From a checkpoint of a small image captioner.
Training: soap at rate 0.0023, 22900 steps, batches of 64.
Rows from block 8 of the image encoder, named by matrix and row number. Rows with one number belong to one attention dimension. Each number is 500 + 50 x the weight over its row's rms, rounded and kept within 0 to 999. All counts start at 0. Numbers have three digits each. After the name is the row's rms in percent of the matrix's.
# q: attention query (encoder.blocks.8.attn.q.weight, 160x160), inputs 0-159
# k: attention key (encoder.blocks.8.attn.k.weight, 160x160), inputs 0-159
q.93 102:581490493431494424400473484457571568518524595553542533564565533530463504589516476504544583428497557503452491499536592441469454507479555517555456533489495546522609484459490543580628471551577521520486553459463497466543544464517502438469527524410583482462457508450553526548552482417486572492422459550479412558453497546318512501556574515538510482469567565502462521406512557525536458386532464581563489472535469495549432529464566504523557536442483437479495505464444523548459538468518518
k.93 098:545617431478577560474536541424487436431488546541465466462386503483477476422558472511499518634515555578541487459515526530548597453541486464530532440498463561485556517549501414535429498502481430535547585489524428513520553555432490424445488580469514497521598428570545510513600478494461548591501532504541493481547491431466471419524497484494479439531479466484436426645418523434517513563540512506500499548483563533486431517524401460582468486556519528468520572453434455497425469496429428
q.94 102:502531537457546480570525509463554515533568397447501434591464442457493601500481515468519501550528604529524524453446476476564562514538502526506476488496537576456544551483491600488440522480457436450439509450453569444405461519492484567491536517553439473554479493534500492453541551491480441527438370537578552446489448604515466531494344539512558485567608538547482445579544463473441527515485530412476440456446488455513529521543596480522491599482463494465546633520585583486546491467552467
k.94 094:566417473525541547468531504482479515587463559500578484520474535438497487489582511435385437530542490519431542508575498536417499559603429449479493482489572482536491544511625544411483494554467521537486439475613408484443546391481515518444514483496486559519427548427516468428478510568455434437542570489489667486491513517480517507456592542514527514531532551437477479501532597494575545403522401471473448505517467477457476506506436613488539497458505440442446504546553451540463439480547485
q.95 099:459492556527490354583475514509461509551476530462433530506556482468550494513389483579423459500496491541586563535508520475500534528518511457565535512540476553512442491561412582460573491518508492572506458581520532548604460555570458368473473426512438497497486497565522580496521501469425504493423420495479434494497511554572539460406573439429433655506546465420571500526520471494510487430508465527522479529437570491517517485376549541475477503507488430506429362505574497466528514496486503
k.95 097:578578410418593442389492514527572472540468692391540561447501465442557573497569468542479480476571477503513455466465547581453450513499559460586524486514570476405493463519535515461448480440410514477442531482572581488423503491536548500503506648489439566450484466500545475599507531498533516526464536503491526511425529502479473563549427472540461534510490454487523439477471511509454478552521540481488471494519479488500469414544473536509454452451462566359565506539537459564510521539535574
q.96 099:481474456529521477428476486457529443456465514451535510438546522626644513419514480360498470531533462436636482508395408468466548618491526562487424465465507418487496432501556466499500457508491509547505485596518491541510493524403563438482436516548531449444499543454506461611497530553454534415446436486453490527584560441580558506568483469501521552471504566544525517577442440506567534530505511533480572580574463504421530539578444558483492554478489515522548476539493408456493501500517527
k.96 095:593516528496474506509491568523431550475490580627558514525506571470507495495502449591474543560484481549489556550551473495512498373583527422437524459492461544532530486498482493495512516527417563470461548435463440467497390372434541528424415445509510529453530555503600474501470545509476504509433524521578478522511578472552487536493493522541415501467505480596463481597519459544497446452388421439487498504537527408486526520468632518491497460515544555590429603476492437501526513596580449
q.97 104:475545536595474496521530401516550541502480540462476569421594472368534479436535547560413490521514582459491405492564528554449435402673557424507497503467534524543477460467549526577439414536574507489524541553522512585573509491424396420505494547489415485470567550483529507544493503432500484544498457489456464500517501465588564517498538572505570465524452541462494525480414441490523519553488520559529457536510464471500410506525513432456456449508484419537415546443499462490518578499406530
k.97 106:521364477432534459463580479505405431486506459498482537568484520527520496516437534533536465472430501481451492379549439512449501465423470502610454534447448539474558401524480547388540583485550488461427451440451519463483512470506531485501497441552558500547411511603533581530485479556516539499537489452493459525441509446422507501524382435550584394426562556491484491481469439490447536489516420498517638523583574506508520545472598486569492424471524502558535493567534455449503524450510454
q.98 107:514502518397501505516505449550458481499462483521443529556578548545473433464498529477513522464405461479507490527442594505526478531505483461584476615479548505541519489480563507555449613520453425592508583537579507504488458400481526463545544569490484502499457518533439470480506571502453542481501408537414483420576517459527532554443490566466490467463624546455567505412422417513574574447421501541456523524361505404544394463518550520506473501537460426502463463499471551417455405576495506
k.98 113:513509498446486502566516517544461566529551515519486530473472571512547418449492476481580430540504579511518478594511498486482503431526603402506534497398476646492537532481464400439501401367446425525423549489578543465472565490577454506485577467453470628520512419403520553477503426505592550475514564450540456541435562480484484521522468362524521465475507443426441469560526476558483518392476482441429523520489472522456485505490518490451553532498531532560396526507487516525473522459467479
q.99 115:443476498496474502591485507492464517508441461459541414541474549485582506450542569551553548490495416460545534479392443458528497517399549490530482582531551448447566442532460516525510499458442503555490445581444469497423496405473571515551554500439401477509481533526564487490559529509534426546453445509410440437550473548589523531535555367458534470501527505518625520501530481554492508508570502633451527488519386578449591471489430482492478530472478588509567528584466493535552480535586433
k.99 110:503530375461502444580549491535496551488508585504481499457512452616448495474540540459452420390535532546546524440492547468462439452500538532446555392432441525479461441469524480489528524511489372563443526380549532472547574478445442442511433461439497511589566483507398557479423484508474523430576531512512529531471488505541558519628547487420427468470452506552528391506479473518510464527496512472498477541478496385550497476519432535467447488479583517489488625458437559440476501466504571
q.100 097:487464501446451503441452489498526572594476518482540417572479502581462513428587445487465518521530513495488489458536471473481535496478507591503533577564564402510462578457326513471448536390479527469484491529563496405434517501550487468459482521520524438484516554538479462457507535485474463513557406455490468551437458479413583479494528492487488583503478465464433548486544392567460337497435440456523444553474540539480555434612556559497481405559539468467512524534433551468525576553476549
k.100 100:458505503482460593515516500434493472430390474619554585495514492490489459541515591446505512505516512550502568586498517569422450459511525455539453537535484552466428562529476569496496513552499576504619456536544534448525476452473478454507503545502521524482586391528437482581621573511519501572477516485472452470631505483547439415549541434507445476568396558576501479542505496549530503461585482507549389463517529484429392561492440448497524507499594491407515476505420485457543547512512563
q.101 095:359538584431499466516386485545389479459484520574504478489428577463506465474458498455462537525587499495522475511480567566464574436489519491541524520551464468456508494510376474479425473469586468460413522465563598444405470502564540399418539469442527506572495543513507499474518544572503481549465512499547367540467550401512617434458482513579537424591458488463493533425451492477604525510499489533511515513525571539533491470441531414472494463429538536526487494512517510522492529478608516
k.101 102:547452487500486583508645511382480484459554445514600537548516448564446532586504464433397529506498552462494533574470489573565414489408519550587591468478560461474507591472488525542491493495510540595501424463413490450558450542472515403560564456524479452509448491370508558490453439492589512469529469504520500513446472566437520478564477517430537553579409537486479571501506561536390554575499541453497460493542493435468527484527506447510398514495554514484494526531576488456533533482450513
q.102 095:568450453582451487627559589547523554507493449548450474487571509538525462502601484481554463526448548478452548442512447566539434531522526514549454437480446541463479536565549471442519479420479440508458541389498511615479487523421503458455534494427578506449527421504484486485525572572411446565371469457526565560551409540539453568509473514469566469631495486521423499517514486426511476525418506476483568536499611404447520464486557580527486415484504476516518442502506546483519541533452469
k.102 103:461543573550446460562457502389505479494419522511559582505466509467569493503472498565502464522543446563552399486518510488530497453469556462503430478474523461534492483574454470461454495476535518529585451504533468474532562514489490670448575528422468416570559513395447544458479519477527494544452405528458490520589553506379504435539511494388497381555462476485563546435476483429473537415510439450516554531526573508451525554425423486524444543564506572508529449464524409442553533453512444
q.103 109:475507503530524518506539464530459546483458527643588447459424536509519393495485494488463488549499421540551484516550509494592486518489469518556526478503553452557485518553581451452482426526566447526543572534498411568676405426477477577505418454531410473521617524549512532483486442483542506460530532451540519447534480496526512458537444542469471499423489524442488630494549459568544388402458457510459536518480513553425438534480575549457500446415582563481494494535576466535462510532514450
k.103 099:539591462485481506515440479480476529521467531399484540428470469595516507488526491496481507552496501424526493496506533464470493523504453488453511513464555539498488421501501463526542556513511589439430416569516466532457524428466547443597580567527538455494442456444406485510438590558510429620551635486607581538530477474545462529499539429464441392510455526472437509495395542497617513504514566557565469505568484535517500533567551548501599496471570573578502479486447510480533504536507349
q.104 085:421508458519486482362563576535617469550547610550516506553517475477535503509532497550451494535473456488515585493500474562484515418520491510466504536617499526509587474473500534455529560530459537473492492578531428467495454520473503441540509487549523578535499486507554501458494535509476483458456490531514365459492513484530532491461493550467664481469455413423541500592403360440493473501420403508436543468481425489493465514501584538507458507558469582512575451416578604492493529549521420
k.104 092:497596521477515533499507478428482500519488487553447491571469606506388484360448533493522468532489447502524536559511536541485539510422523421522555459487496526450460532599465482566523395535471561532499468427434464515556498447441499430504481500369532535469517421536451352531456475493511561389517514420565536535506477511497453500432540450551413475557483557537523505401550521492476526498486459440503480498443483545541577467493423422541503562404474529604488485471441531473563562471495372
q.105 091:564451450473542540466548543476519501542579442604518520413417534507453479527437457531532435552532456580513463518445556459520487448553442511458466490567468481535493526530558547556516472558594521463509543581492520540524438546500651536419510579491484575519361449530511449459566544535361550437491485517433515484467492534483521486473483491436608500380510477524515532420421497460544501508548546485545482414438580452482477541478480508504444569515504492599467474568597562488423522526468567
k.105 086:547526522497517430549536557465411455445444501492488528464467552485556489418481632538583462459506467432490446554539444474442557561572428479458490529446535539438494502530541447468517495521475501507513515462479499537457546545543460512490529542558630578505406435563598518524399489473527453412480475500470419469458538508444483550490416505483512487508432528501473566464564530635555607446475388528510484563412504499516457448489494424525544504605491411534554587492476553578544465465437431
q.106 113:544481505555508608553460537516540628535540529407625457522537444477549539476510515433537432505495490560609509579448524408451477503537603532432437551524513511514425374458480505425476486470529475476487520502500499509517530578436503456541492592513466521503478548412520560515541556509501493475468408545507506521423414414482499556460477416463432541415462586463508442483498399513524465504433527523454512583562436510500409429615477392554512483457497493529469533443496493530426504466486510
k.106 100:406496579563529486513536546532492470461454581617457477446459489495530539546454466489407524422468531496501598525564524475520485427544402369518477479561472497503518481457519448551480502525539528496477502458505576492485529483534580571445533463582527508387598468607537468440576487465483476488534554550497447470516561532588516515507445418509468518529529565585500548487488411416500551619549462508484551476530606442483417476384455544481498544449505408522555506581493545574538506441488504
q.107 101:479486557415502609400456607543511614564497558488434461465515447459438485527561554477510548512429526516527517439506522467450432363448455441411412543579419468474479487525457424562506516476477639504546511508475541562476526556470471542533492505477475574524495443514547551481464487426521461554513424533462496502486583530509591487527537484501524547501514558528416532528493478575417547448479467487425520470496615496539475557455533543444569472477496456396533503527415422496478404586488494
k.107 090:475472449512519437573471493515483445579489505496578463481576458480548578469444485503419555568529514497532470436567433478551476542500449450509501483461440554563559473440451548613562533506539470567490539586500451548499365498500587510486508581521429528530620417449463480484532558447620455473545478521434438465531441538513524476441528507489350488500494545523538468494476400461482544507430492569468510557531466528560492560442467547514520524562506460617510427411587561474529552544548460
q.108 107:527555436448536528463499486510500487452484474425457423518471473409484485464423530454461493487566579388471493478506546470421506473545476582512531463495452525566436483451423475550529485530454515438509450441558566335425541533582604508379526486541508434621479522470492470467425472465507526429523539568484505601486473486559553500582556598478439538494532553518461490438534608535473506414513375420536470517471537474526460483495523517444496545450580490564445469547490534487540477442522554
k.108 106:522388455479475429483489449412423515479541441487467463516545548539404505542361471455508542409504549508494576537424511504500462512596470562548425527461537491557508533558504494568603499469480570499568460447371428527487441500517503470524457550538472444493462495500504563543581532510434559497398448498425470408630540430547483546543503501502537595470506457497468444524490492493492534526474426544463468508500474492367559550559502440573591522538570468499606469520575469487508488471496517
q.109 098:557438526484464550477488425460483520582511596478434459594538515494518554458463509532545552467364472478476548426423584466485475491535488547497458525502542564521543525451548533485489582510552526547462541408419435491513450475475526524468499561480480450404481399604498579573436478491508539576479484544568545501446484525490675513452529518384487514520476557490396513467473603537427447497512528532446515456446492569526447495465540553606446548450524488529557479442499591502476457468457560
k.109 100:483532443478496559542484576535552453524523405452411515453445503448476480510498465469534476425582538543541395551520491485453478586463503571596605490415456488555604402473479490521502581599470479544437475478511576534514477519552464473529491498546452565556476518458431511562528441561594568390568588449416496580484555484482455593546541493542541433388449533493501470456442494496617474484494486529508492488503532484458492489487453470489568482580426540479486427480489455527609449509530444
q.110 091:439495524576515567437528469555622575566459375576418420523449523514486519455512596452492553520584434538556542569462503603495507557452540460479520501467533629516442521557483507488527377553540444483558483524492464510543526529554540476540530478416507516487489513492642500471519489411611488504447498584428416494492476519524528522463508428511392545477450529550527453559494553554439495484533497456445519456497494529527408537502499515440594548397451533500471456539490537520469472497420538
k.110 089:519542458473506516518464597511455478458503499490479605534523454526444502605511406452534546562587543429517488506558390396497467425555538428412521465515475560561584569523426541398479480495427509508501464454493607530411515513571443476445445521518472522453530457451467468497513565531515412593472417418487458455480482520536525546439524570397483447523585415539472407499504460458433514483518463544522494533494393555564517528476481468486580579521479540580567464508474550442484468441478510
q.111 089:536472551471492402500533484513526527573521510452535527527618522431551480503478546466457544591625483528519459445500473568439479463476531527526466519476420409487516536471481441525390490468477519376468481524432484411486514479475477495500473410421497416429566501543456557511492479526513399480575520501539449525509527545557524459403511446512560466520509555513522461575524520451399459461499511485612404517536529402429508527561529536550467465559563541628646570502540543478544506461521455
k.111 087:467578554441461549584565424466538458447476441586482436606619436575585457551585511547484513514447475536478386488507549581597439482439479544549570501474527472469497462537520503478453536563489491584515464530559531527525488484485470391488515542519555459529532475485564447510537536549539583521575485507521416558562487474476474532627537480493474469507522435538507538398491491541457425457459500459462558430487491448511441560495582464501436436519483408482612481469495463452452585551570527
q.112 099:501492466535442576475487514527537521495406442534516612501529458508459474516485621483543500461426554491540488515528529516536444438502424426512470522443495523544473524510480513551523544568542577521552539514520492553507488498590518555542536612491425540540545475410456542425467524557524502572549497430327439456446545558542542513541529510448521465500497507513439495595434559540529452507484510527462424421340532420538475469537457388451577540479431470510520553391524519423470465547500568
k.112 099:529530533449507440555550563539455547491530464531465481522539519539500497452519513530522527416504534481466506430577484493403476484519478523520566477427452494503461484532545415438591454405457405582550576469517599492458582531507533516484447446450413536448498497538518456520514519569498477530521465446455394512437415454559512578531381525611404478458533513480549579525510550573462474380388557554462599590467479467388505529423536510482486423454499512499523485524532508563566538436486509
q.113 098:482455465439582536505472489531573404577656476533447508567449453523420504527621443492495449473576500540466568508525551577477557484519520514526505494499516515526530477418498511458535491465573436543445474465513580516533564586498573509510496495538479586442489496537559547552555488580493554542473420498421508549633558494461481481516500506587541527543506536433419439538470489536496534514445445459653481540482480498545440507484474457517460464494429437592532403619450530546492481459483413
k.113 095:438469563504455570471592576577475481482434469582469444577463452538530516536415474546526485467502534424480455501545465543475529448523560477503435537492499507483462576442460581493548472442483505501457475452404520497471509467554481508481512446556547448491444477382543514436520525488501543491442532526459500418415543616438602394502571544397523476613470491463391535551567493463521485491583524496562500478476486501521512513483521520483428583464415639496431517427512449552412565536570517
q.114 108:436502524417465536524495538534456545417579538398550598507530485499496409518468547496440493540472507425636486525459478464542470485457472513501478485550453508492521529555432523545476423559472574464450485535513537520482492486533436511576444540578513432507466526539546521499535506524483433423505545435527469468528477517609584476599501572484490496488611451478430504554634436543504521562426462491491505471422515534484499465421578403400533492397521412524466389440567515511547431515547432
k.114 109:478475454534433534536515461446455539458498517574523418562515443554557609470481578495456546517463528512540548458517541412541421490548574524532519483508491489523392394449488468559625611485600507481465512563424404504532422474491581469538565537621559463436587471478503427478473531458468470528550548398514524565505433567512431515508470500572548452477524518502634448470468544467498571513486566444507577520515445511522453471547530571499469487566508514543472510494553456514484589463574518
q.115 100:477532437511470530509452514484498490539439560489495379576492525390487504526525455528502488535558517536505459526499482560509490531546459554544598512432481447592447521500465366592479599461418479542480476531458538531425467456490463487465545560556494468465450526574551442603545468574397531414568480421530545543443573460482554499538449453542547469555442389561421522495467598536540612453555511411528444530569454499457441561496467531524428507487492488445553500507450394485542508510533475
k.115 094:421447515554556496475523512488515577488436489477486481508549472546535427516517532553458528502460596500498341513433455502479441460568480533653423443555474541526567561508496470428474535542526457542489468493488425575473453539504485468493396490502425515540432557561486529573567504449589528542495415500487512565455469470494571463575468487550500467587480462490423483593655462593524404504521431532520476424492518532478511515527533458504503521547509442546490516526494617358485537511492533
q.116 111:572406551531520514518397591448448639506521488470480497392491574474513425543452442584595481488475480515521503466536536405482460500520491500495519582412526594515502508519529522470474500552497500503479527461519535517413581433397515439528435446543580482488462488532578430479545568468486483521448548433541554481451581595396504485520519458474440564489454527451510423523550540537452541525626634513459462554456569421477502484469496518451561564532482511523496419532566536504428532485477495
k.116 105:535524457468470446466462527434531508540490511429529608533386560487569455490517537462471510577477399553498501515566479441474502519486486610548521500511418513497502513519503556455614555519529537570567499515449521509563428594500475536458437510484517592523473532509481441524488493535514536419459528447474579445466487596404573456438494525484492504345437436534527495488401506501469545495464464533553515526429552425435514478456414537579463504539428457498538478468491590504551382544473634
q.117 098:512519386559532403490584498576484444461380453580472576502442435472393560571541567430470507505481556549509557434498509514568403543496549544526593480517523506622432492508550484554503503521531467460492472446529499552489543484490524491458552583651528502458465520414462488526456439480543490479424503520562516570391494493515463561476581480512520507487394423467491439509543572514556601505439510414455454526498534465526512416510525501488449471413510541463491462471496480479510415477489584
k.117 091:502522553538569457530406504456463477472464614444577508553452478494468484527446483554510441452463464536454425434459484450480591503538444551561516479574558476493536451514532432495454438508514398600549476539526525534496466534515585477463494505502491491528513558533514550447556538446491449563469438602448501505479523515533502520504423430423571437545590456487530579514493615415485544584558469500489465460402511653497554607523438461557589492586560557527531529450533525581473536478531456
q.118 090:500504510552564439504563499426476535493507508505604513507472461465450469540520529489509479494607443446469343455404566484572478487442543470529456496459531476632470533480543452497519494477451511490581503571514519502538552457510459542447551476425505539595564422454567480473438499432535496589453409606539504495519524590432597488491515491560444513449449501510489547513540496525462503508523542496474548468375564569475446544481488619465468596427419541462461567481484544500448559402451554
k.118 088:523492502477469476496454492474463432544597469505456585480515496519463448520548493498550514534437453488479523552516469515469511521468500517585522490460450476486426520496402515610521472563490427514545546482458488523417563528510503407569489554542479447528451580551554528531669538675510472532479542556494423500374458524461469572545464494406510500524444543467506521581490497522554466509523542444555515526580433408446516550457498464540577443438583456522398369551479511499509420479546538
q.119 112:479506538504510451559445467495535420473512582460484544509581497493517584466475446527427358504492442486506455417565494478511460620480442531457433423552506488430421511535508469617507525546478517412488542468519496564502510444441412400542515525463513532499541476542553541464451511439478491512505538571512462497491593505439559431556551449465536471542487552614512434580531547543453403510422470486505486496464493525548474524499590616546503454498475607582489518501434619478479410530491421
k.119 107:540492495489506561399495564561625474480482435423523486496485550527451519446551483413567522575597553492465505615411498456474534544483433474486492529493461415531492460512483421570533502555475480554473451529423501578538451511567526577509489501590534560398547425516545469513539464593503514619444495469494487653520481524558450536448514546509515454479471466522566558459439456512469512425503554569525511496539577459526538493486545518542466372512498480579447465505602394530430496504500512
q.120 108:523398461513480447489433454528476414500445580435593512501490578483498465526478581419502492480502575522449532459500470428498394514510521589423430483595436512523501503595518513544434472564503517499536429505469458489527438443532510532453591539546483509552575561484401565511508522573568517432537410546473588491488438516428475498579489519477442465463479470474460606387458407511531442492428496492481508432600467555591518548496444472489452552523506591544440549512531554521466412478518448
k.120 107:510489509528458499535461422419560429452625587537476478487551511475518505463471566517449499429503520443533506526531482587449528467509426554513454509434516521455524498442513611586430471500503487412409565595513522525516540467503612462460464628441537487459482488502504541534575413419485607500516546501549403477564526473645498516535475504505450477457430547431443499502433516489517545539569477550436522563460619508532480505482567509433533454474518479435472481496510533583472463451500381
q.121 098:464472503501558444557495672430517528482472455544420509504516508467508412502519542499437591533470501493444436435506583493488524429501463452472518606441518577506503472518534482544546505508485549499465481540442484434487470377550443467627441527500451469543533562537519529439388522480473487524473440502470497466503493611539509433461487501523423494423511479452545581486546484502460525476444529566432550553542583507580582400570526581572555625456409501412480491504533529518484484530462565
k.121 106:469533474482490503520433442452507481407533541467499572502550534542422473587629519427552472535498469590485563536513482517512393447539515461512456535482493543429533477474533526508483549466439470457541476448616516568522530581509454444504446410484577530471466453481317453485564494538451543411504541398480468466397567443447554529459461483527500524432518592453552451511418461428479493460556493473413465500391491489482540504431515496495495494494518500444497439403555553470555478596537525
q.122 104:453580507497569469464552524479453513494592621493421501427505506516550530551468448492496531500454452553502527520443505572540462578535430529450496505477463496515563548495475463423580514489481451430502457581570525553446482547447566551461447617594422539499566440527544541556639530475451525552515495438515486530556550493511494541528487431578427469493437489478446573524486489486558394465515442525420562436492520589534369507418448556479526545456482499602409544565473505500531500495483582
k.122 098:468581523518581571467492497481524567472470488442556398599455513551407505529499484502513561553442458491500590525613522548449491628501505543580465514464502421486463524525457462529448575480506418505490448558482493581546444409501467611532536480462543342479498519567475540537488464484455449524444523489486564544430513548470478507493475562473574469426432493436533479481578535484469532607454431539504433544495599496459481606467514608493505558505568523442490450485484414558523517505495442
q.123 107:494508524478455545493458502503421506436484477531472496503511554450496486537425443523598521548455549497430495529465573475457511473561612452545587488532497424412495483458552495533467484459490603437443474518472530510586475412432492603559650395543541469467447530532471445386487509526451457528583499558512507557526526566549524490406562606522439500532471563477457515616510472539570519432579443517553512566568548471592483502406535532439481493427478456502490432496516550550463543468461469
k.123 105:575517501517566513564585442440574491597533501442503478459405431587543487556499492501535412531481555427494430496554513476529491499475492575465493494458448533596495509519437526380504381501610452510502600507487543508522452569456488459503530554519400539483425406401449538508572522476475572415526504527409539477524505455481582413550542519520460543528477475430367520466451487496614452491513570544482465473598516542442500497532501499593511513474493501442497535416532492446491541538469532
q.124 115:585421446522444590455562507551566480489581507503438540587518502400437518508416497430536531515446482553563494596552466483463464436501500441404502508428468456487446520466471529499566601416420430449443526464437522523596482583474547413485523394537415525473413391494478570544412488432525601494500532538544503596533491497532494441564487532519498541508412522472533413579466477499541532426521472525553519545550491507528526452513463536458431502504530481512589583528527482528512493477473437
k.124 109:451514520478596555524493532586535475478586573542515562387495553469484482414532510544603482445534482482443459467424473502566468480496507523465500489551551533557499489478484494477504526523568520506489492473393487451488487460548511570416480489451533477548496504508380475456506537596492567479462452626489476507572467393570543512534543504557553578557555413451397628462476560445434398561472584541518525557487468458566493469579563522467430479402469570467533433428519519523498559525478485
q.125 110:503499540485619463509513437477444471524621540442481473493504456434470503437429477449522481459549502543473511556569532488480496559522563599527539541531499608474520478520526512515461413495476459487442450502425393605494500438505416404477479464486550479416471547516508419508555438578550451430433528548469482357489550512402418488509564542459474524456552481474561618574597449557467492551444524487498486520534501509495467569508505484520431463528488515597461511453445548535496575470470375
k.125 109:531453474473457564532442573479520493554521486537471522443521529535464418578527500543452496525470441524514508474484483503466608378572551515466521527515526453463503555465504477535512472477561470485452490454489470440507468537429525519489502568545463572586501471500499461548519479454428465571500567441498604534558488575479416464451488543473518439399521416343442429493437524455573522488666489546450487466504475482570480544464600432477538499429405480470464568539514483449419443500588623
q.126 095:512506516384553487557405603520443488426586518567455528563455452509433483395574497477505488596493521477439364497540540471503502445565487476482546525463457505505546565584458507480584485520431467480539467473423494474465470453456553475497502496441510515612529515548538457478461515472475498519478554567500516523516570507436509520539491587530521562476553554510508456494532609527544459515518506460504541604482499503403470528444579585496546404453551619446509448604417505594483470446460593
k.126 093:443403535500486576490497430437563541505437499547535503509463427580469637524464477531557524454548474523525530529404472461422557601562480526508433585551529505510496504477475462547597456505454487474436529570418528455523451533499480492438486459560517498437375378485403535531514508563476481529587421539604494569501565509492495579445480450500562544437533436478495515592471507393505511462529566547505478459470439552506592517519472473543521572574518526505573437458567533427555490530502527
q.127 098:386429571468572490546498523540468525441508452498468563551460516441509524598479376526466451456507528513440574504513481457463540523484530525489439469546560477468464395616409448534572437569429488484478500502525487464463438567449505442491425510480512555471487523469514592459568469602520530542439504441481400533541553461457445565431451512523465405482425500478517509491507471465494564563520523506478615511444489536471596515497505387535478437452562438513501548525602526632532535463533445
k.127 099:435577489538450564505555449424530538530496484461565599481474521535514472471457485507483507511505506404524545457516505496539508415455497529532539493532496425513592645480437468524464477512457423595459462476473480499568525404517487474444628474511495443481491546473401525465525423437474510529521483590450476565376445578442578467532569566520585548554467579567561466486543564434517398560413550501511464501473547522468533532529552442503447559478431612524459562481465581495487520496503568
q.128 089:387473585490535458489465509462417559474456498495512442503429484500435480504523368579476477453507475461547560475505458566467474545398558467485583461463574544483488517494503528567550564548589483476529555532485475690470571484447448393474580531487480568495486538509472417459384475474512473557471492521453405433465586558507543517529520437516450490531498514449489434466530503522536538520566466597455504440447466536359543464504559467505537497470527426515423436479569478497492501535486558
k.128 094:502524371572523465503503519465480540537610598488550532469446467407500534467469511547531533523464390464499430534517499528573488459469532421578490562486459462417563530522425427455518467459528440514509472532516436498538487559528490470480526516530506547671522534426509540475566473451546564442433521488542460555593493487476483467553549522547573449525540596562420552650479433490516428525459394459584484475438532550561490452525520460537469463561590461484510463541552522562480439503506513
q.129 097:534567588491496525481550507426484480451438494551562429546487553481499587468453482522564527526473450400480453381478396499507605479477486489527483547556474531498463540467476562465481479528477494552617586507565391519453506531508418531549484549431482484542527535435463473483463483433466490575567476490416490573405539489470466420550537592557563508559526508494434487572435557447486546394515537536487488523504455398595494410551445420439485510531463562610531462500517456505481550463420529
k.129 106:448513516567591466369470432436568376513422498539526488422417591566508415517483569429502516504483392478450458516496607575534469394527538535520477535475461477470465484527437514590481520440589487431440500531435427537449538516426498558563491553533582544518435575554532529491553451542425503448471569430456484555530459509474495529559425481466474560408528509517471470476575478592489474535507475446483468532448511461518543461432506470449507450568521533574530527562547527548494451508523415
q.130 101:579436565430601585474541488494491584497534495517535448466562390530523499561596545522411475504474507520543458460446500479555410427528507552473537481515429532570615507546460529597466537634390515437497518475522466402486527437485484516443479430401492558499485525541515469470516451511497511476449482651508530495456522521440553549454436483520492465445450528488443430434483465571484535523433523524469502454509589520459524510403493464571510510492530535596492628426556520491468508466536482
k.130 103:479528504579640487489371446534487481458503464509458506489433399466439483492510484533474543533562541433472559499575484480450548417477562471559435474495550458545476402507519524522557504538522433596483494492555520431474446499528486509496466595459509540487561527493458495524567498480564534423491500445573456532489510534489376586474421508437581517568483558487511477448502457510505383476445515471536510430558469458478365509570598588464463437475605448498411511494514504422533521515442404
q.131 096:552485593597486481555565555517537502534499557432468503491404526508519610531425437467492495511593478486424515537563540377535496446477484535455493424544606463388512496569493530484497632434515443510483521508430485429424473542622542510528449495504487556445514594569461488426582551422503512453473521508508584506537512463568523511454557539440585478505501425489481479559506499578491578571549503516438523587466568581482488487450577482501496520479450429532512483464442550496540504440427458
k.131 097:488517547488452481590456444515544597593565480495500579505577476471479490504497555439408527489590515474396499544384444528539473545613543500485550620536468441555472433478382563591582477484488518491399456452437443564461536535506473459607530495493538389578537489437560543488475489497529463515456543501526437540499566515508423619498539486487460473528463538449462451551615540502450467559438473392558480481462476546513444525496560501492492456549479504480529543513509508517488545540525431
q.132 099:415528594421376605496533453475651513525531545520395541586517436543554500513462563379443486488547457483510467539498471517549488569502518488509565442518517485463429440441506490436478527526433547490454485436545524442542522452444473549595551482412518550555592432482474505420426637485532496508511569549513556456515475536453491457444500606526460487483495528490565553518442551509575519589543496516456503506535418481516520545447526432553557527456528490438545443504500558417451473501480527
k.132 093:537495595526452521489478493474395512459493555489462564535526475485438609437535479583501463462487581441538496569466543499466471487593477428482500415466535578466565481485454473604509518520504496515502414445528456617449577546433536428488527444523388486529547512485538543560522501465484459579531445459468417509592467412430546400493376406488483457474585536508488458459532492531427453438486519469534490564464521585605510503536499517530546565460517510548547439512436432458431567541545494
q.133 098:550525454431476562521431440487462474503532540572436465533564537449533575526485531476440525465568580424518497491476588545500507400483473456434478493445455540570535463543491526509618523419456484470471550490544401601579473504511388510479522518550456512485479583483499484468444612586470442486616504516554514456473488510463554543460471531537541518436552529623526490525421487537515459521504471548543437497537446507505435563526508569507649415552584573432522467493470463512496483539445395
k.133 103:440508463559529509561513502504465519538470456508587495424551443492504556423555516387619508518494542547471525502523608467527517537633489433505493427498402488479532567530537504523431482494590481432603460618427492500458453463542502573541503540474485524471422491507573521514507505408514505509507431525556538519501418430543497442508399478512565401494447421439531534460482477399466517411442554540525494393480475501450516522425526451479509487561487571507465496552541415548540532542609547
q.134 086:449541438507368560445514486451433415500482399577562452513500468498504477508442450478562512507524493536520556422473635519543444483432538518490453595529539572556583519547492526478560451459568564601545451513569409544582456571436477431450471442569491532454497471459554553587387473403446583514548487468578564454473454540524489482531600504538489542514481472521460506510382534448544468454485581544578483514442464479437511537550500547456510535524508557525525447522527523456496462515489458
k.134 084:407529550541515575391538598495561440637530432519559485445448490460514487474558534502533532524555503494525551479480451561507509473575511504517424476475443513484351577577508427460515474550542492567497500522530533482508537473473401496458427526545539514498438563454559485463421480553487541524503482540514526431412470544520471478536484465391523460548380502543559450507486522604408515425476423482511537539512548449505491505450507561475415611540462463511521466640569491563540483502449553
q.135 106:452556537506499494481559537529445494543594448559483549596498534490590547478474452526511485477527447561456490566572499546545483570528496507483511491562522544511547481538507554542529493458431501482600509471494419505483490525523465517518422596521600500549477374392427422437571561516525478411558465562478594525545424466442464481523427357484500549506542537554501464504462451442422421471513515443494472473399545455473550574545545503530456540401440573517549504477514544522379504532567576
k.135 108:491590510527441492460473420463456453527522561501506491538523444513432480577521597540443477557504465513480496490516658538382575524539469533426548483421503453522513473456499574545509485449496382564456496438551526510460452482469468566580474570489581551454519517525506569471488500572381529513577546499451517535521450591533457475467489505494471531495527468441526560518531446572559475544500475502601380600473521455448458428543587536468517561382471563520502517467540482515521533490370451